Weights of a small image embedding model.
Training: batches of 128, held-out accuracy 94%.
Data: trained on stained colorectal tissue patches (NCT-CRC-HE-100K), 44.7 epochs.
Rows from block 3 of a small image embedding model, named by matrix and row number. Rows with one number within an expert belong to one neuron, the router's apart. Each number is 500 + 25 x the weight over its row's rms, rounded and kept within 0 to 999. All counts start at 0. Numbers have three digits each.
After each expert's rows are labels from the 100 images, of 14976, where the router gives the expert most weight on average: "strongest on" is what is common among them; "colour at peak" is the nearest of a few named colours to the mean colour under the peak. Only what is clearly more common there than usual is listed. The data: stained colorectal tissue patches (NCT-CRC-HE-100K). In brackets: how many of the 100, against the usual share in percent.
# router: slot weights (model.blocks.3.mlp.router.weight, 32x192), inputs 64-127
# up: expert up (model.blocks.3.mlp.up, 16x192x192), inputs 64-127
# down: expert down (model.blocks.3.mlp.down, 16x192x192, transposed), outputs 64-127

# expert 3
router.6:469502505497519484517499497503481491466494500457478512541507476493517514489529556487478495441494492485505478476466519484462547494489517544451486436520454507472512468475517522508511513544500507
router.7:466515513486523494523496516500509460466505513475486499511475510519514507494524514518469477431495483529521479481455525487446531476521526524447467424532454496455528480494502503513507520523516498
up.0:519468473532544514469491511487505511551521467487520515477492507500481473526481461503515490500506521529469489472500506507498509516482508444480512520448530532516507542514506486477467524468469511
down.0:491490537464528490501486518524460506478530472541504513450543514529467528509487491493524481520485483483484481488504515545461544476467483522508486539478519531483538530487480454497490520495513490
up.1:515506454466521511508504486468494514518482489486490513546480553494529472462492525482464483501504469536486500470496531504475501490487489464485507481464481526516522507533463481501461505535488538
down.1:497499493492462464546493480510500505469462553507534484490472501520510506508529521486550497528495540507559503518516517503475478507510491482495485487523500548514501501489477498514502464490548482
up.2:471570529481435461495560465517507522503499473528542503490484470517496491524480466528511530496519510465483526531522450523493472504492493506562520532526513478491478498493489525521521501498535474
down.2:517495448484498564487488472471460488489514522455467443484500484517459521522505494487514505482543527490465499506479493486554503495500517487512511489493471486517486508491491546495504497562490477
up.3:509562528508463469522534498516520487501442516508462480516496485508516506492522500523511511489495483476514485510475433481480522466520516512490478488555472479465483511468509504498528493516553488
down.3:522514471531511557484502484464443505531511514442488446497492480499496489505516511512499506493540537484475509496457490502563514475478480496511487486518460475488499499494497535498460506487471508
up.4:500563525513482487552552491510527489489460524494476482559471492508527509470521490513497504476485469474504483526493465499490503472500518485497469493545504490462476518473512504527522492502553476
down.4:492509466505509546457476483487454486503532511451513437482510505452486497540518542503507515497561541480466510521471534489552505480450482494523504484521460507516513478505509515485480496465482513
strongest on: tissue: tumour epithelium (91 vs 15.1)
colour at peak: pink (66 vs 39.4)

# expert 5
router.10:508493488513537495530459500544499468477484480504478482566521489503500471502492530495480507508503486474525483520483531503518556483487480519491498497545495537513489465504468500507534458523489505
router.11:487485517508508507524487498544484457482523517509467492533530454510462493488497512501489494491507489465511468508478508495540565461462486540503485507505464514491501465501485511486519501544516477
up.0:485590517502511456502515519516510461475471463508496461528545483414512497515482479513530515487458498449496512540489487491499535515469463535499487509521471489502510460461522550517519491479522484
down.0:463524513459506479510520522495441516428489522526479487491525508503478503495508479511531488542503525480505494496465533512522555487526471515516516510494465510488469495509490511516460484491492483
up.1:495515473452502531467512485448517543543523510507515508469473502488502474478487507475505537513544492537445491472521475504480431532491524462521492493444537486523495513505515506464498516495500546
down.1:467491529516484526480494527533504535466506534492539502471477474535478499502497490546497502520508471516548515518520480496471446501493502482517524520513555534490514484525457451496521515523522491
up.2:478611514518529473493500527504508484485492460491497472529531506402524497505464487523505525467486494478478508545488505501486528518454464520481483498510463491516523494487518511509503495489516489
down.2:475535511493523504494529512513441491436501523527500493523526508526483494478534501520519480537506505488495496510480513509516566492521447523522499499484477521485471501513490493505465465528522470
up.3:495509471531529502458536466429509518516527500479484492496464503477520455494491506508481485500512524526462520485481467492483455491491527469516510516455516498513503520477510515460455552510486485
down.3:531500476500467491487517528473537502489492495528519539511456534545508481499518508461510531558511487517515490534540525501470447494516521484479548461470526516517477441498462455481528517523531486
up.4:490435502495528504507521510485515535488517477478528511498457518533530474507512529499441488500510489557532477476479537495477506481516515490474476476491494526488509531527468527475458500494499505
down.4:492507503504464490509460434551511472524506478469532497505525482466536558513522519485479504466503529469507516485542534480499494497449515509513464516534481486462555518479525541507510512511471497
strongest on: tissue: cancer-associated stroma (89 vs 10.5)
colour at peak: pink (83 vs 39.4)

# expert 8
router.16:495520512445529479486526499482508517511523515477480499478478500500526495494502491502481470456481485506490445491433497533445539481508485483485490464486500508445527539485504489507511527488524505
router.17:517521529444482475514530486505498483511520540507484511517479496509507498492522514506475495463502460490529451471450510479447513494517505490457470443510461511465537484468472482486526533508510497
up.0:522472465528535517483464512488514493518548481501500537475507514498463510520472465510512458511502513526465514461506527520503503515486507473487515522472527513520512516523500473496480515490470510
down.0:478486540487508493502486498536480473457530518536522525466559515522475540505516481518519479484477494481538471487526528536483542451491530512522480532504539528459499493518514480502522485543534478
up.1:515487491542526520447474477469512504516535479516502515494545539467490484512449489508508500504507498490436515472522469522502491536446509479496514545451515500531509489509529484482484516508489500
down.1:483475536499483496495458495524490468473518538521502533462502509502498498534512476502544500528483482490550482514534481521471494471488512494500473519494523554464481503466503496487549490512524501
up.2:457575510479496446559550501491526495464453500510499457502503453488518501481534522507483515475521483501526480501476474500480527467503503498512510477534486498466462481493497519536515486499523493
down.2:532528470514515535538512492475479518545488524463492439544471524498533444527497533519491510503520513504497516527468506462533452494485480464482452481496449500516503506508475539469448502484515471
up.3:468553501478492443542555499510519491463449500521495458522509476500525507496515525511469504475513474498506480511469471467492508449496499507504481484538479507452471487490513512528532479494530473
down.3:518526469504511536538503493460478521531476507456491454515459504494521478514502560506493516512509516518512514543460506476541494497491472482491468484507452484509496501524471543493450498483501484
up.4:542490469522544502482472508478509513537533479503501539474497526501469474504484459505491463510505506521443494478502514515495514508473489460505525511456522526520504524516499470503480526495464512
down.4:466484540493508485509489495521470477455513506531522493474538493513507526530516490527518481476471499464548467508516512525515543446456523524529459536522496530431505503502523497501509491505536454
strongest on: tissue: normal colon mucosa (87 vs 8.9)
colour at peak: grey (97 vs 22)

# expert 12
router.24:516508492492524480467484515508486532529524460506501529473545516475515496527489469524486475432514500500456530489503532478466481521473475512468522525457523507515530515514530519519472519472479530
router.25:498456464485526504515452490508465487489482509458485477514540476509472510499526527467491458509496511504505502445501521491495529497517522536505499492464490490508527451512514507463494455561481514
up.0:493531535518461512463528483474531495529493515517491488510479534510518472495487524490508536476530459493447481493529456549499460514515519480501497482470476457484452503533487510490532544543545518
down.0:524490466496480510494491490525516447494528483536497521548504492522485508465495470516543480513490520496549489511542499452480494529529500507483496515508495542461491485511440512495518495512508476
up.1:461519466488485511453511469430515504511525493490479520476510505478493495438506513457534503544514512499480528481547469524509488518508501531528506495460510459507481500481499512438505524528492517
down.1:536458497467485466491536518560471462481507562527473517483506493516475520528486470503549496520455500498538485464510492471490540501522515477511491513493491517472502524483494500454518498515535460
up.2:492486520526485497502512515540470518507498469500505496476536483486505534554506485537485488467526526470496520567495483494517489514493518492494519564521528508488519501527555514555502499461491506
down.2:517474560530513534502523507505490468497529487474509478505526489502525537461525501487479522461504489466492503483457505535539503508472487500485466493507483484516533493461546497518497521496497529
up.3:459500503493542537481469527520503527462504522487531504477516463493489513528521527512442534508588512546519502504514545464503527506508498506467474471515498542487506497524461513503516492488478538
down.3:482527532536470453495514492552531474485471535505500521499521507468510479467509488519484500472508492485541476515491476530453489551505489513486506456540530516507495509467516486523562476518510515
up.4:513503461460545528505452509506521501505469493478494521520496503506532500511504524507465530509527476552543483499488538476471524523507472507454484426506482534502499515504459519490496466504482517
down.4:458533518510469454511482504544520502463457518524519543510493499484496482487510482498521505510507472480528502532524490491451507524523483505491529485539555528520479488489479479525565471502517524
strongest on: tissue: smooth muscle (99 vs 13.4)
colour at peak: purple (25 vs 1.4)

# expert 11
router.22:520493497515497492504551482489527512532521492459471465518469510537518486486482496512478442481506474538511479484467486493467477523494493451471515487493497538503513537500464501453494504523473465
router.23:536488476497503485518536454478515498536524515451474456511481526518538467484496492500485449473480479539501452447467502477465480520506507456486492464496473519477509543489469485467481524527475474
up.0:501424516495519500504463493530529458481469478538527483481538516521466505499515528460485517504512484451529479506493500514522535465470525498489509521541504506530499488472506484531549514506558533
down.0:494526488521510475534518520494551492501458493517461506542483537456514498486459493517511467465485459496499457467494487488514479510517503532510458515512473454476549494460530469503531510515517510
up.1:443536490479497513432484503485497530488529490495488510449506468441492509489523507470524538509542492510470521495533454523496488526490490517532526521471510481517496474483522506493513525485505541
down.1:515436511507503512496489492515481460503561514499483499470493460555498541533524474516513503515528532493503506467506456486507489520518516512526491534475509511478514483478520493491518515525493505
up.2:497430504508487541513457486528485501501481512480546480497481501556524522512515547463488500522495513501549508482512534514507491502524547494477527495525505544525518497501489510501509460511523525
down.2:476537517541513480500470502504541491471494471517504523485537484489527528493508474529480489498480497495504496477493507504509529520498506510517509491506518451483519489477546465505512492520483486
up.3:449532511478521537435485494476511518508517488495517512456530500451486515503501510475506536521538492491459513492537462523500488517483485500517526539470533481534485478502522509485518534474503543
down.3:506454486504505520499514481517484487499558508499467492486477457567495515513528476520517498525517522513494496471491450491482490508524510495541511500481515524479483475502488470484533517546497514
up.4:505548504488499495524533488495505546525476491494499520513487533489518456492495499496501492480491488520472506486513531511466448512519492492491523487494483507529502512521464502506454486492485536
down.4:488496498502481475520507507452534531475484505506544471549469531520488476490449523507520491536488488526531518534530517472472474532498471498483515525507514532539490523535454495472473463490532490
strongest on: tissue: mucus (98 vs 9.1)
colour at peak: pink (77 vs 39.4)

# expert 10
router.20:538495518512481478500563530468536562523496510484472489541470520528532484491506518499501513521494519517505475516528507508556478499499482476536479517501465523505482513461462473511499491464471497
router.21:524456533488498476492498523462565527528490497460519497491439514520534510448495531471459495527500497527510462478529528533526484555501509481471499505509476522516481491468497424461505484502477513
up.0:514449512533499498509503493533527407504513548508495516491493508529498512468504512527526497512470501486539464488502498467503528496524473496490468484541510511492528499470487488473546488493532501
down.0:490558526511517494516550514524465471477500496499479503535499478515506511473494511530501481501503512487487499505473508471511534481512487512517480477545464496457522487479483510492516498523487494
up.1:522495503527496499558540502482508536535484488502484507551467541551520474495486475513466470508465496493511518521520544525495508486492506492491503499501473515519518538507491497516454487483478475
down.1:507515511495499487487519533462522535505464509517505477521449522477502453479492524507484474483495461535526499529500550473473448482507476480481473492477488505515494529532453515481496474479538512
up.2:505506520518439538503505519500471474491471524456507495478483493476478532541526504494518512509498556486517495518497463474557470471521520545531489466560507410483482497481509517503524498487467484
down.2:494501504499525510487493517483469496518513500481519530460508451501467525495543534491456476516548537531471483487509512546546500451510527537511495483477484469441485476511495508511521543501481527
up.3:510488502548474473540551484485508511517499476499510506535484527545529503507498461516463474497463510484510506527515543509487497480515517494515486511490482504492511547486497499535436496486493468
down.3:498529528509472511478518516464515483520461528491514504495422524496492469485516514484492477488490475514505498492495530480500447478498493496507487452461478487510508481532453512480507527507526471
up.4:541479494532507490550537522485502523531489483514496517537477546541516478498485468512490476509461487500496519528505551536488513480501500467486528526486478537510500528515488489536465478474469501
down.4:492535513472478489510529525485525517505449521520508489511451523489500457493493509513481486504490463527534504535507521484472475492499469489476490500497523533524487510520440494483491468484546510
strongest on: tissue: debris (51 vs 11); tissue: mucus (45 vs 9.1)
colour at peak: pink (100 vs 39.4)

# expert 2
router.4:474470472506500494513515466488482532441547463498455456511491503520552531501508533497519481527484515511523491502471521508472526512523534481525494519506500535473505485500480490481476476541519464
router.5:467503517501507508493503469512479508492514505457468475523544493495480456490521549462471499458527463502489508457482492496475490501489511494523489515508497472506486498510518496478523481555485507
up.0:490457524541508496541500491546500454483485523499501490542509510516477509477537511498467443481472517495518472495457538469478558471500504515465483451543460500470534506502499481525476488530533491
down.0:514519470504478544513462503497461511517528484483505454511497480479499518548470489513493534499544521507453528497482469459576475492475501467507484514512484476506516506514525537482499535460455484
up.1:460491528564493506521521459489490516457516485521508487532462511544549484459488521494529493488498462497489538514487522490493525513491537486506497518478479518494520478505474507498467505512532480
down.1:480472509534460495520508470510472494468508473497479467507468518545543555492481466534550481494468548518533486468510485518482498527502526481515488514495504487503553507488484500499497511498547453
up.2:511544500451552486461494519501497517514513495475491487479536508417473500516480500501495511473543482512439478480479458520497492510454452471484499501482505472530477494503522495488517519499501519
down.2:504507475478525522457484526468512550543521528485494511464491503476479495495482508494498531523544485538476507492528472520490454533519483484521518511444534496500461481511492479460531496513515533
up.3:518539480439544503452492508492502500506520494488483496469546506414470488521480509504500516492539482498442488482483441535496480505451456469490506506487512489516473499494527499485517516502480524
down.3:491497475483535519461480518457504552537518514491477504470486511481499481479488490484511526531542482559467503475508485499493457529524501493542511495457523497493462486523490492445535508503514519
up.4:530459488510505542500508527503548461561484501464513475543488545497460464506486481477455474488498518496493477491489495500542447489468481493489504493543483493491484511487486515500500500492456478
down.4:501479532511514489486504529524531505495483485490498507501554485511495521457492496504445478496489515518533485457444490497498495535484524464516502485509513475453501482505530458496493505526484488
strongest on: tissue: adipose tissue (99 vs 10.4)
colour at peak: white (100 vs 25.2)

# expert 9
router.18:507469491467553508496449520538447512476519487495489466488557497503502502500480528520486466517528495505507485482464519510531534504500477474491527520498512522539515471510517467453484460501476479
router.19:510459509484529547480479475534483494469530510454475456500549518499476501495475512482473453496534504492517481492474499541535546483478483516512491493494496496517487452501514487486524487552510495
up.0:506439510502533518517473539523499519486518503489498504492480495538514540513494532533461483494513499554543462494448543487493518487524525486440470471533494539473515508509487504473502494488488524
down.0:486531535562509487512502488537521478523495473491497485505530493464523531471481487526511499445483504468469528513500508506479493532476512530505487510531483445490553515468569535517501524500455497
up.1:495435514487530513528490545525502506483509505494498492488484482546519533503502520546453497488522500548538461483459545472487527482524510489442447463523489538459520513512492498480514493488490516
down.1:489524537550491504520509472529509484512505467481501502503526513460515535462491465527497495453486499461472514514506518502483490541465506535525495510524493452488549516478563538510507528505466500
up.2:515433524500514518535490538525507509493510507507488495504490509532511537493496515545459491478541502533555446512446546463492514486549522467440451455534502516458518510491489502483512501490497509
down.2:499527527552509500519511489523512492509479460469511500507509497464518532457476462533492474443492499460457495507509510517497495525471501523519498499528488435478546528479543543499503537491455489
up.3:457564494490504482482500467477478556468527457501466508482516512477544515503501517491522474492511500504450525465513507520466504550517530492508498507495495466504534500515544492502485509509480487
down.3:506459475478521501477508520496482524495549521514467462491493479545480496534485529497504517527568483517498494499496470489495484453482487505488495503464513538493479486524468475481488507531511492
up.4:542426518505490539540505534523509530516497527501505501507444545547503510476469487528470501477508471515525471517448541493483500491552514474457492471519507520471475508500484495504521489490528516
down.4:518528502553506528526505498536507502535480464458522502480500505469510540478488499529469465468481508493483484510493542507527501518461520522520483525545503434469526552523540546519467522478464468
strongest on: tissue: smooth muscle (69 vs 13.4)
colour at peak: pink (99 vs 39.4)

# expert 13
router.26:510479441472523542467476490491522494518507510469456491535496525486515477507514542466480518490545488529502476482502524515461517496470495495468486464473478515484477490505471501485510502503523535
router.27:521488458469528486469472505484509510520476520440484481501495511504519474507491544501453445490520474551512476459451528539464513470500508472486509465491504524476501509550484486486475466513503487
up.0:476568509525513516462506471496469542472477485524528463509504464508490514508506477528483480496499501477468564511502455481555486471499507496544517532500536489512520522535526525464487477488469473
down.0:523527527504529500495479487478514506521517498495478505492459503503529509495490488491466516501510468508484464475491457476446481519482484438480513462487505520529518479523487450442449517525501480
up.1:490530513516485505520496482522459546463522492466522441503480468509511543510531498470515500501502518486497546497499477485540470522515504521550530533514547476511475491529525500514466471493474512
down.1:502541498525495481481468520491492534456547505521503524443494483479506486488462524513506559478524445476474493478538454475488498520501499471536534498485531510525491498523520496468511534468518536
up.2:518520499513502479526510461476486535492448518485476447516499536495531498455494525499483461474478480509516504476494508529499480487509519489497483493515471496493497479521495502474471440538512470
down.2:537493483504465507512495464496512470509457539469483476545480517522496514485518544469478468481480525521538479487477500500517503476506543499505485499566493512490481480500482529523506443517512460
up.3:486495469511454496497497481544496454474508481482477497493542454509477546522487500484524541521492544463509503521549464491543517502517505550498502512524500461486505473491519535500527498524487477
down.3:489486486542519494545518504476494543463473478507491488491498501535520494501509471529525491552512505486544513488456482514559552503537479471501536495494520496511505508506504497546480489456470485
up.4:497549517548502494546490524517505499473471482509490476526480516474501507516475516528490542498478533460510492584512475528546520494531470497519459529541493489517473479441525473518507462464497488
down.4:430544493519497523507514577519506513478459508508486510439476460463493488500518450535513490500520497500545499504447495492488546506550441491477505459523502493509478489462477501509522473472486545
strongest on: tissue: mucus (78 vs 9.1)
colour at peak: pink (69 vs 39.4)

# expert 0
router.0:526536502470489517517554484492490475537523507501474496514451547516510439458481479480518445518467477511478487477462513542467493505515485513491513481526485498493508527495464481505458506518481482
router.1:466544520481507500494546546471487495487523508502457515518456516513530452463475467512526490511486475523470478499476516527460513518521478509499504469517480503489524553504451493518480514494488493
up.0:448485503472524479525470529535482477460487459498511505455516487509525506516503482512516460475479510508530522529489541511473512542529505514473499480529526508477542523513515523537475474483494512
down.0:498526515518512493523488486507518512479496452525492491523558509458520563516489496531465521483506512477485509512505494506513508522497543512518494504529512454478493456495554503507519477494481477
up.1:443478516477499505499466515541488468485501484492494524443524498516518502504495472514531475490488518479546502525504543522481508547531511528499504489545525510470528531497514502519504485487511506
down.1:504533511502504492516468495512517514492483459506497531516528493470489545500510495513468511506509511519489484494532516514521496518531524529521519477528528444485480453511524502518533479485456493
up.2:502488509499482512471466494540472484501495508467481513432535498509451531520484507506501486508495536516553473495475505502533510499526513543510505482545519450467492509495494486512526497489462496
down.2:513529484484478513498491483462522537525479461475518557505461522505477517486504488491477480525515526546485514499554496537510464499549525499510542467497544458496471479517454492518508507478462521
up.3:494474523503478501475478508527467473491487516484469496441526495486449550517502524516497484506481519516548475470448462521551501477525507541532489486539493428467487512484518497484529511507485472
down.3:530527483483494531496508500462519516502500491505511543515462513526465514477490501483480485552524504531489486497521532526521491470548504486476550469499522485497464492519441487519518514465459532
up.4:464513467451523510445457500470530528508518469478479482464546491437507483522499523476493529508548487501457527472529465521472499511464501510500503514467542488501460478512529544478521512504541531
down.4:489468475474509514457473501494488505515525542496459482456533469521474491525553496488530521504543498468518503487494459488501487506515511513509476520475495501491496497454533503470507513530487520
strongest on: tissue: cancer-associated stroma (69 vs 10.5); tissue: debris (27 vs 11)
colour at peak: pink (100 vs 39.4)

# expert 14
router.28:503439528501471564505487519493471505484509525453483466496488537524484510490504529484499486487494507531520449458446498549529501469514560498490502463527496479466480517488478500472498499548476460
router.29:476446537501478554488514474534475520470495493458474471528508543507484494493505528470486513479498494454523469481454500566493505480488551525509511477537487492468473507519485501533520491542515485
up.0:525518485516497495482532495452516515503504474532469529511519545467505511515505508490485518524525493524484546481530520486490504459457455487474490531483504497518484541527464505510457501475495493
down.0:515520492523452471512493479463512490510485489520463517526480496501537495488501464496521487497455460457473489499483469527474509486488470500504468476488536528497529526501517523507505456514471475
up.1:456526462460510481495500471508522487515526455480515508501559510524511519523473523516537480506482498488507547505511465535511503519459486509546520574442490473507523518508530497477497498496507478
down.1:514455485520477487490469460480529453523524515498487548503479502512493509471523471464512496497494491511489483505543475533442505502514528500517531476460492509486514516457472489497540549536482515
up.2:467555492464524495464505490479485503478536497492518480477518494470498474518460507501525491494535471498442504500499475502542499504469469534522516498453522487531504486497520487496494515470482487
down.2:524426502518481513509494526489543514516533503484449503480478531532500492505530488521479511503514496515516484502520464509478467507512539503494493483478561543463466463487470511489541484527513515
up.3:493452507535510495497472526519524483510527506480469538479466513520504529507500495535497483456477513522519462455485529525478533495497521460462502464525490515496519536501515474518530547496469511
down.3:478552515498510482502494495501491514457468518495541449511534505473535478470464528511460508472476462506528500509461511492496497524514511499484458503538455514525531466519505503456466479505519487
up.4:512517513501458544498490498491461500505487516484510494511502502509468506500503500501537541537497492480489486527484453493560482496505487540537492477526489452509458498495488516508519513504472449
down.4:528473501515527543480467526518461507494497505476489503446503486521441519515523495506483496507542514540507463490453526506556527466532507468498515481543511501472461520519476487501530498490455491
strongest on: tissue: debris (100 vs 11)
colour at peak: pink (94 vs 39.4)

# expert 7
router.14:524454500541509526491478510493497461477529524496510492508501487475495516503496520508493498512494520504523481518498513470561511481503488533472445484519482481516503471489505529456494529499498477
router.15:536448497549509551555483475540479492478519492475485474542493524533492508506500539496462467501506514519509469488473519473538532465473537507475476473538474522483479467505471535476468495518493469
up.0:489477488464507443500503487483473517501469485483549494472503499517510495513508533472495483513473525523495558481533499516498499502506515498572505545472533505522490504539502472499450446483492497
down.0:495482500497541458545497489520487514465453495518509477484543493472507472522498501501520517500480498461530531504519512459532523490505520502521482504449472482485501523475535506492454464457510465
up.1:516481522493489460485494473498520504526470505479550505477478495547504502505542525481497487524476541517543516481525520506507475517518519486537494517503536511497492507485493489473499432485515473
down.1:487506485469528451543527500517451520413460508510494467503522496535513474524495479514521501502488476508541532529492504476483534502511490489514505494501515531538490522494508493496472457476476477
up.2:509486532459511508520520486549478506483524506527494511522493493555490494473518537475477497480547460510510481464471525505476529504502499476466512478508474541497530473531430466495512507529500507
down.2:481542513483480499486498490546499526508488449485530539531511480484502504499465481447480512480524469478457549493522528522485465538485495506498515477473523462538514502506490504518517503497450555
up.3:502526505455535478484548503497494535522515455491505497518487502496524471493492456493491484492503484521468520490484506542472524532450482483504517520456499520470505548549501469522476517506512505
down.3:501469465488500518457512508474489484503512493488491493478507546504479483544518521476460501471550498526540487481456485468489538492522534481466466456525486503481504497530528484468509521544480487
up.4:491481543491499514495532491561500506473479480544526509509484488513495472543512548466510500473535518465514532482537544521498498492489542476503519525502513529501498529530483521572480498474516554
down.4:502518511498492485487464443509521501519503495493544500513500515465550508469478508466529502461488488438488540498546520548474481543455503501482507511481526494550533506455531538500500477482493535
strongest on: tissue: debris (56 vs 11); tissue: smooth muscle (43 vs 13.4)
colour at peak: brown (85 vs 11.3)

# expert 1
router.2:523480460489563505460499514487492467502512515466453529521491510475501506512508509532502478468494518512497489506474488519457517491504471509469500456491493501469520509484532536485496505479500501
router.3:528484493495552495488489520491512460495494513472459516498528519478485488489478493518482462455483504524479473464457506538461558486487486494459491478509506506478518507480513491500518495502523504
up.0:489546471467490529518540471480484533503503495519552471503492503479529464494510506454520507492540458490444528525517485491519470523495511496511517504487487466521480468538492533529492496491483512
down.0:524447518487509498509475519513489471507508522490467505474482538507502493525475459504521497480489467491522494470527510521499466510466532447435451539493508531506544526484519490495524504512548510
up.1:496505543522465492503487523522473468492510506487484484485515475498474557523507489537523480522461522465536479514478476488562525473523474521534448507537459460474506498468526500495504495480472451
down.1:477535517511487517539517483485448525463539486514510445552471483549510525512515522533511512529519515502500497524502508480555524481514492488498488483510433496526499499523446514515458527505474457
up.2:496457509507491560506476477540484489495505505548558478528514496542489504515534547475475541519527479470532528514548545428497472525488543516493465493508474522519521448510469475500494488518520515
down.2:484516498487472464526484512508553537509446490518501534539502507473509479474488492491482521510507477505514514540546545524450470545532498507504522491470538497553449485487507497492532462491486512
up.3:478467534492493530516477484553464487493498505525518510487537470541465491513521515465530492509535517469528531500553549436492485532521520558485485492504498494518513469517495507513503502529492526
down.3:521521510479492488501490458485558511518480470527520511544503547491532495461436500489502511506474474498490524534531514515455453549531508495499494530475533485562503486499537495500498457514511515
up.4:483516515529496471492487504508497466487491485483458471505537491472485507520482502520483483514470530441531486524488462495562526459475471541537458522524458474481501469468537517533512483479508475
down.4:474531517484510497527565511478463532447477507517482482515477497540506488477512544537522522533518512515527476525468490495547529472512483487481502475523461512508489485508444499509485496512511458
strongest on: tissue: lymphocytes (92 vs 11)
colour at peak: brown (97 vs 11.3)

# expert 4
router.8:538476486508493517516484473498514552506502497472458481515477518522492491463484556465477485536502506528535456478491540516540495499507502475477515494513475527531490463496453478486489466531459496
router.9:524500485494462492500498485489498566493478505484444467550465520537511494489473535459493519523500513487522493461519532517546507505489496467473513526523460530527482485473458489523505454505487492
up.0:469549485507531464475486488496473518465522454506516473472534484478502514508475514515503510496525498494465500510511486537506549533442459516538526546475504487516488486526497484494478516499527474
down.0:504474500473496545492530507493429471486559510504449503522502503547514502503514491480550520552476496478480522501462490508515533488505466520522496520486517534478487511476480512485506484521513497
up.1:505448477466518516507455519531525467507517516498471520478503484530524507518526507496513475516505526507527506497521527491458504513526479505476495495498532538489542482475501509475526476504511537
down.1:448520532511529502515484494539489482468499467514512474501561497474540523507504475528526507464481496447483550517506510489483518549476513514515470527502492471491545478492571495485482487503502495
up.2:533476537556457483522528521497493529498498504517504498532480542512519511531515488522467545491474523470532502540508509478529493455500506482491470524525494513515484514490493507547504507469483469
down.2:498538492484501499487494543456537531502449536465544511501473485461462464481487510504465468496506479542494484513464536489496475500493472482495509478499508497519483509510459480487496485482503490
up.3:543493490514516500528533532475520534550475483484516531546483534496521475486507491531443523492510486523502489538508530495501490473505497463468493483502486529517493529508481500516476496471475526
down.3:506508472481484482475511509456534531516467530483500494498450523463486469494480505499498502490513472536510500515490509495462462516478456471478519500489536521536506539519458484479506497491552517
up.4:454537502506487502514485476521453516446511452529476446510533498515525530546466503475514472491496516490490502492461527521515529505506514514502509519507462496515505473520486503554446473524526455
down.4:510531492473510533516501496515495458517520501517500542502502511500484541485526467491490482527460496470472495487528497535553521461491483560536499501506493463461496520497500481513497519487481466
strongest on: tissue: mucus (75 vs 9.1)
colour at peak: pink (91 vs 39.4)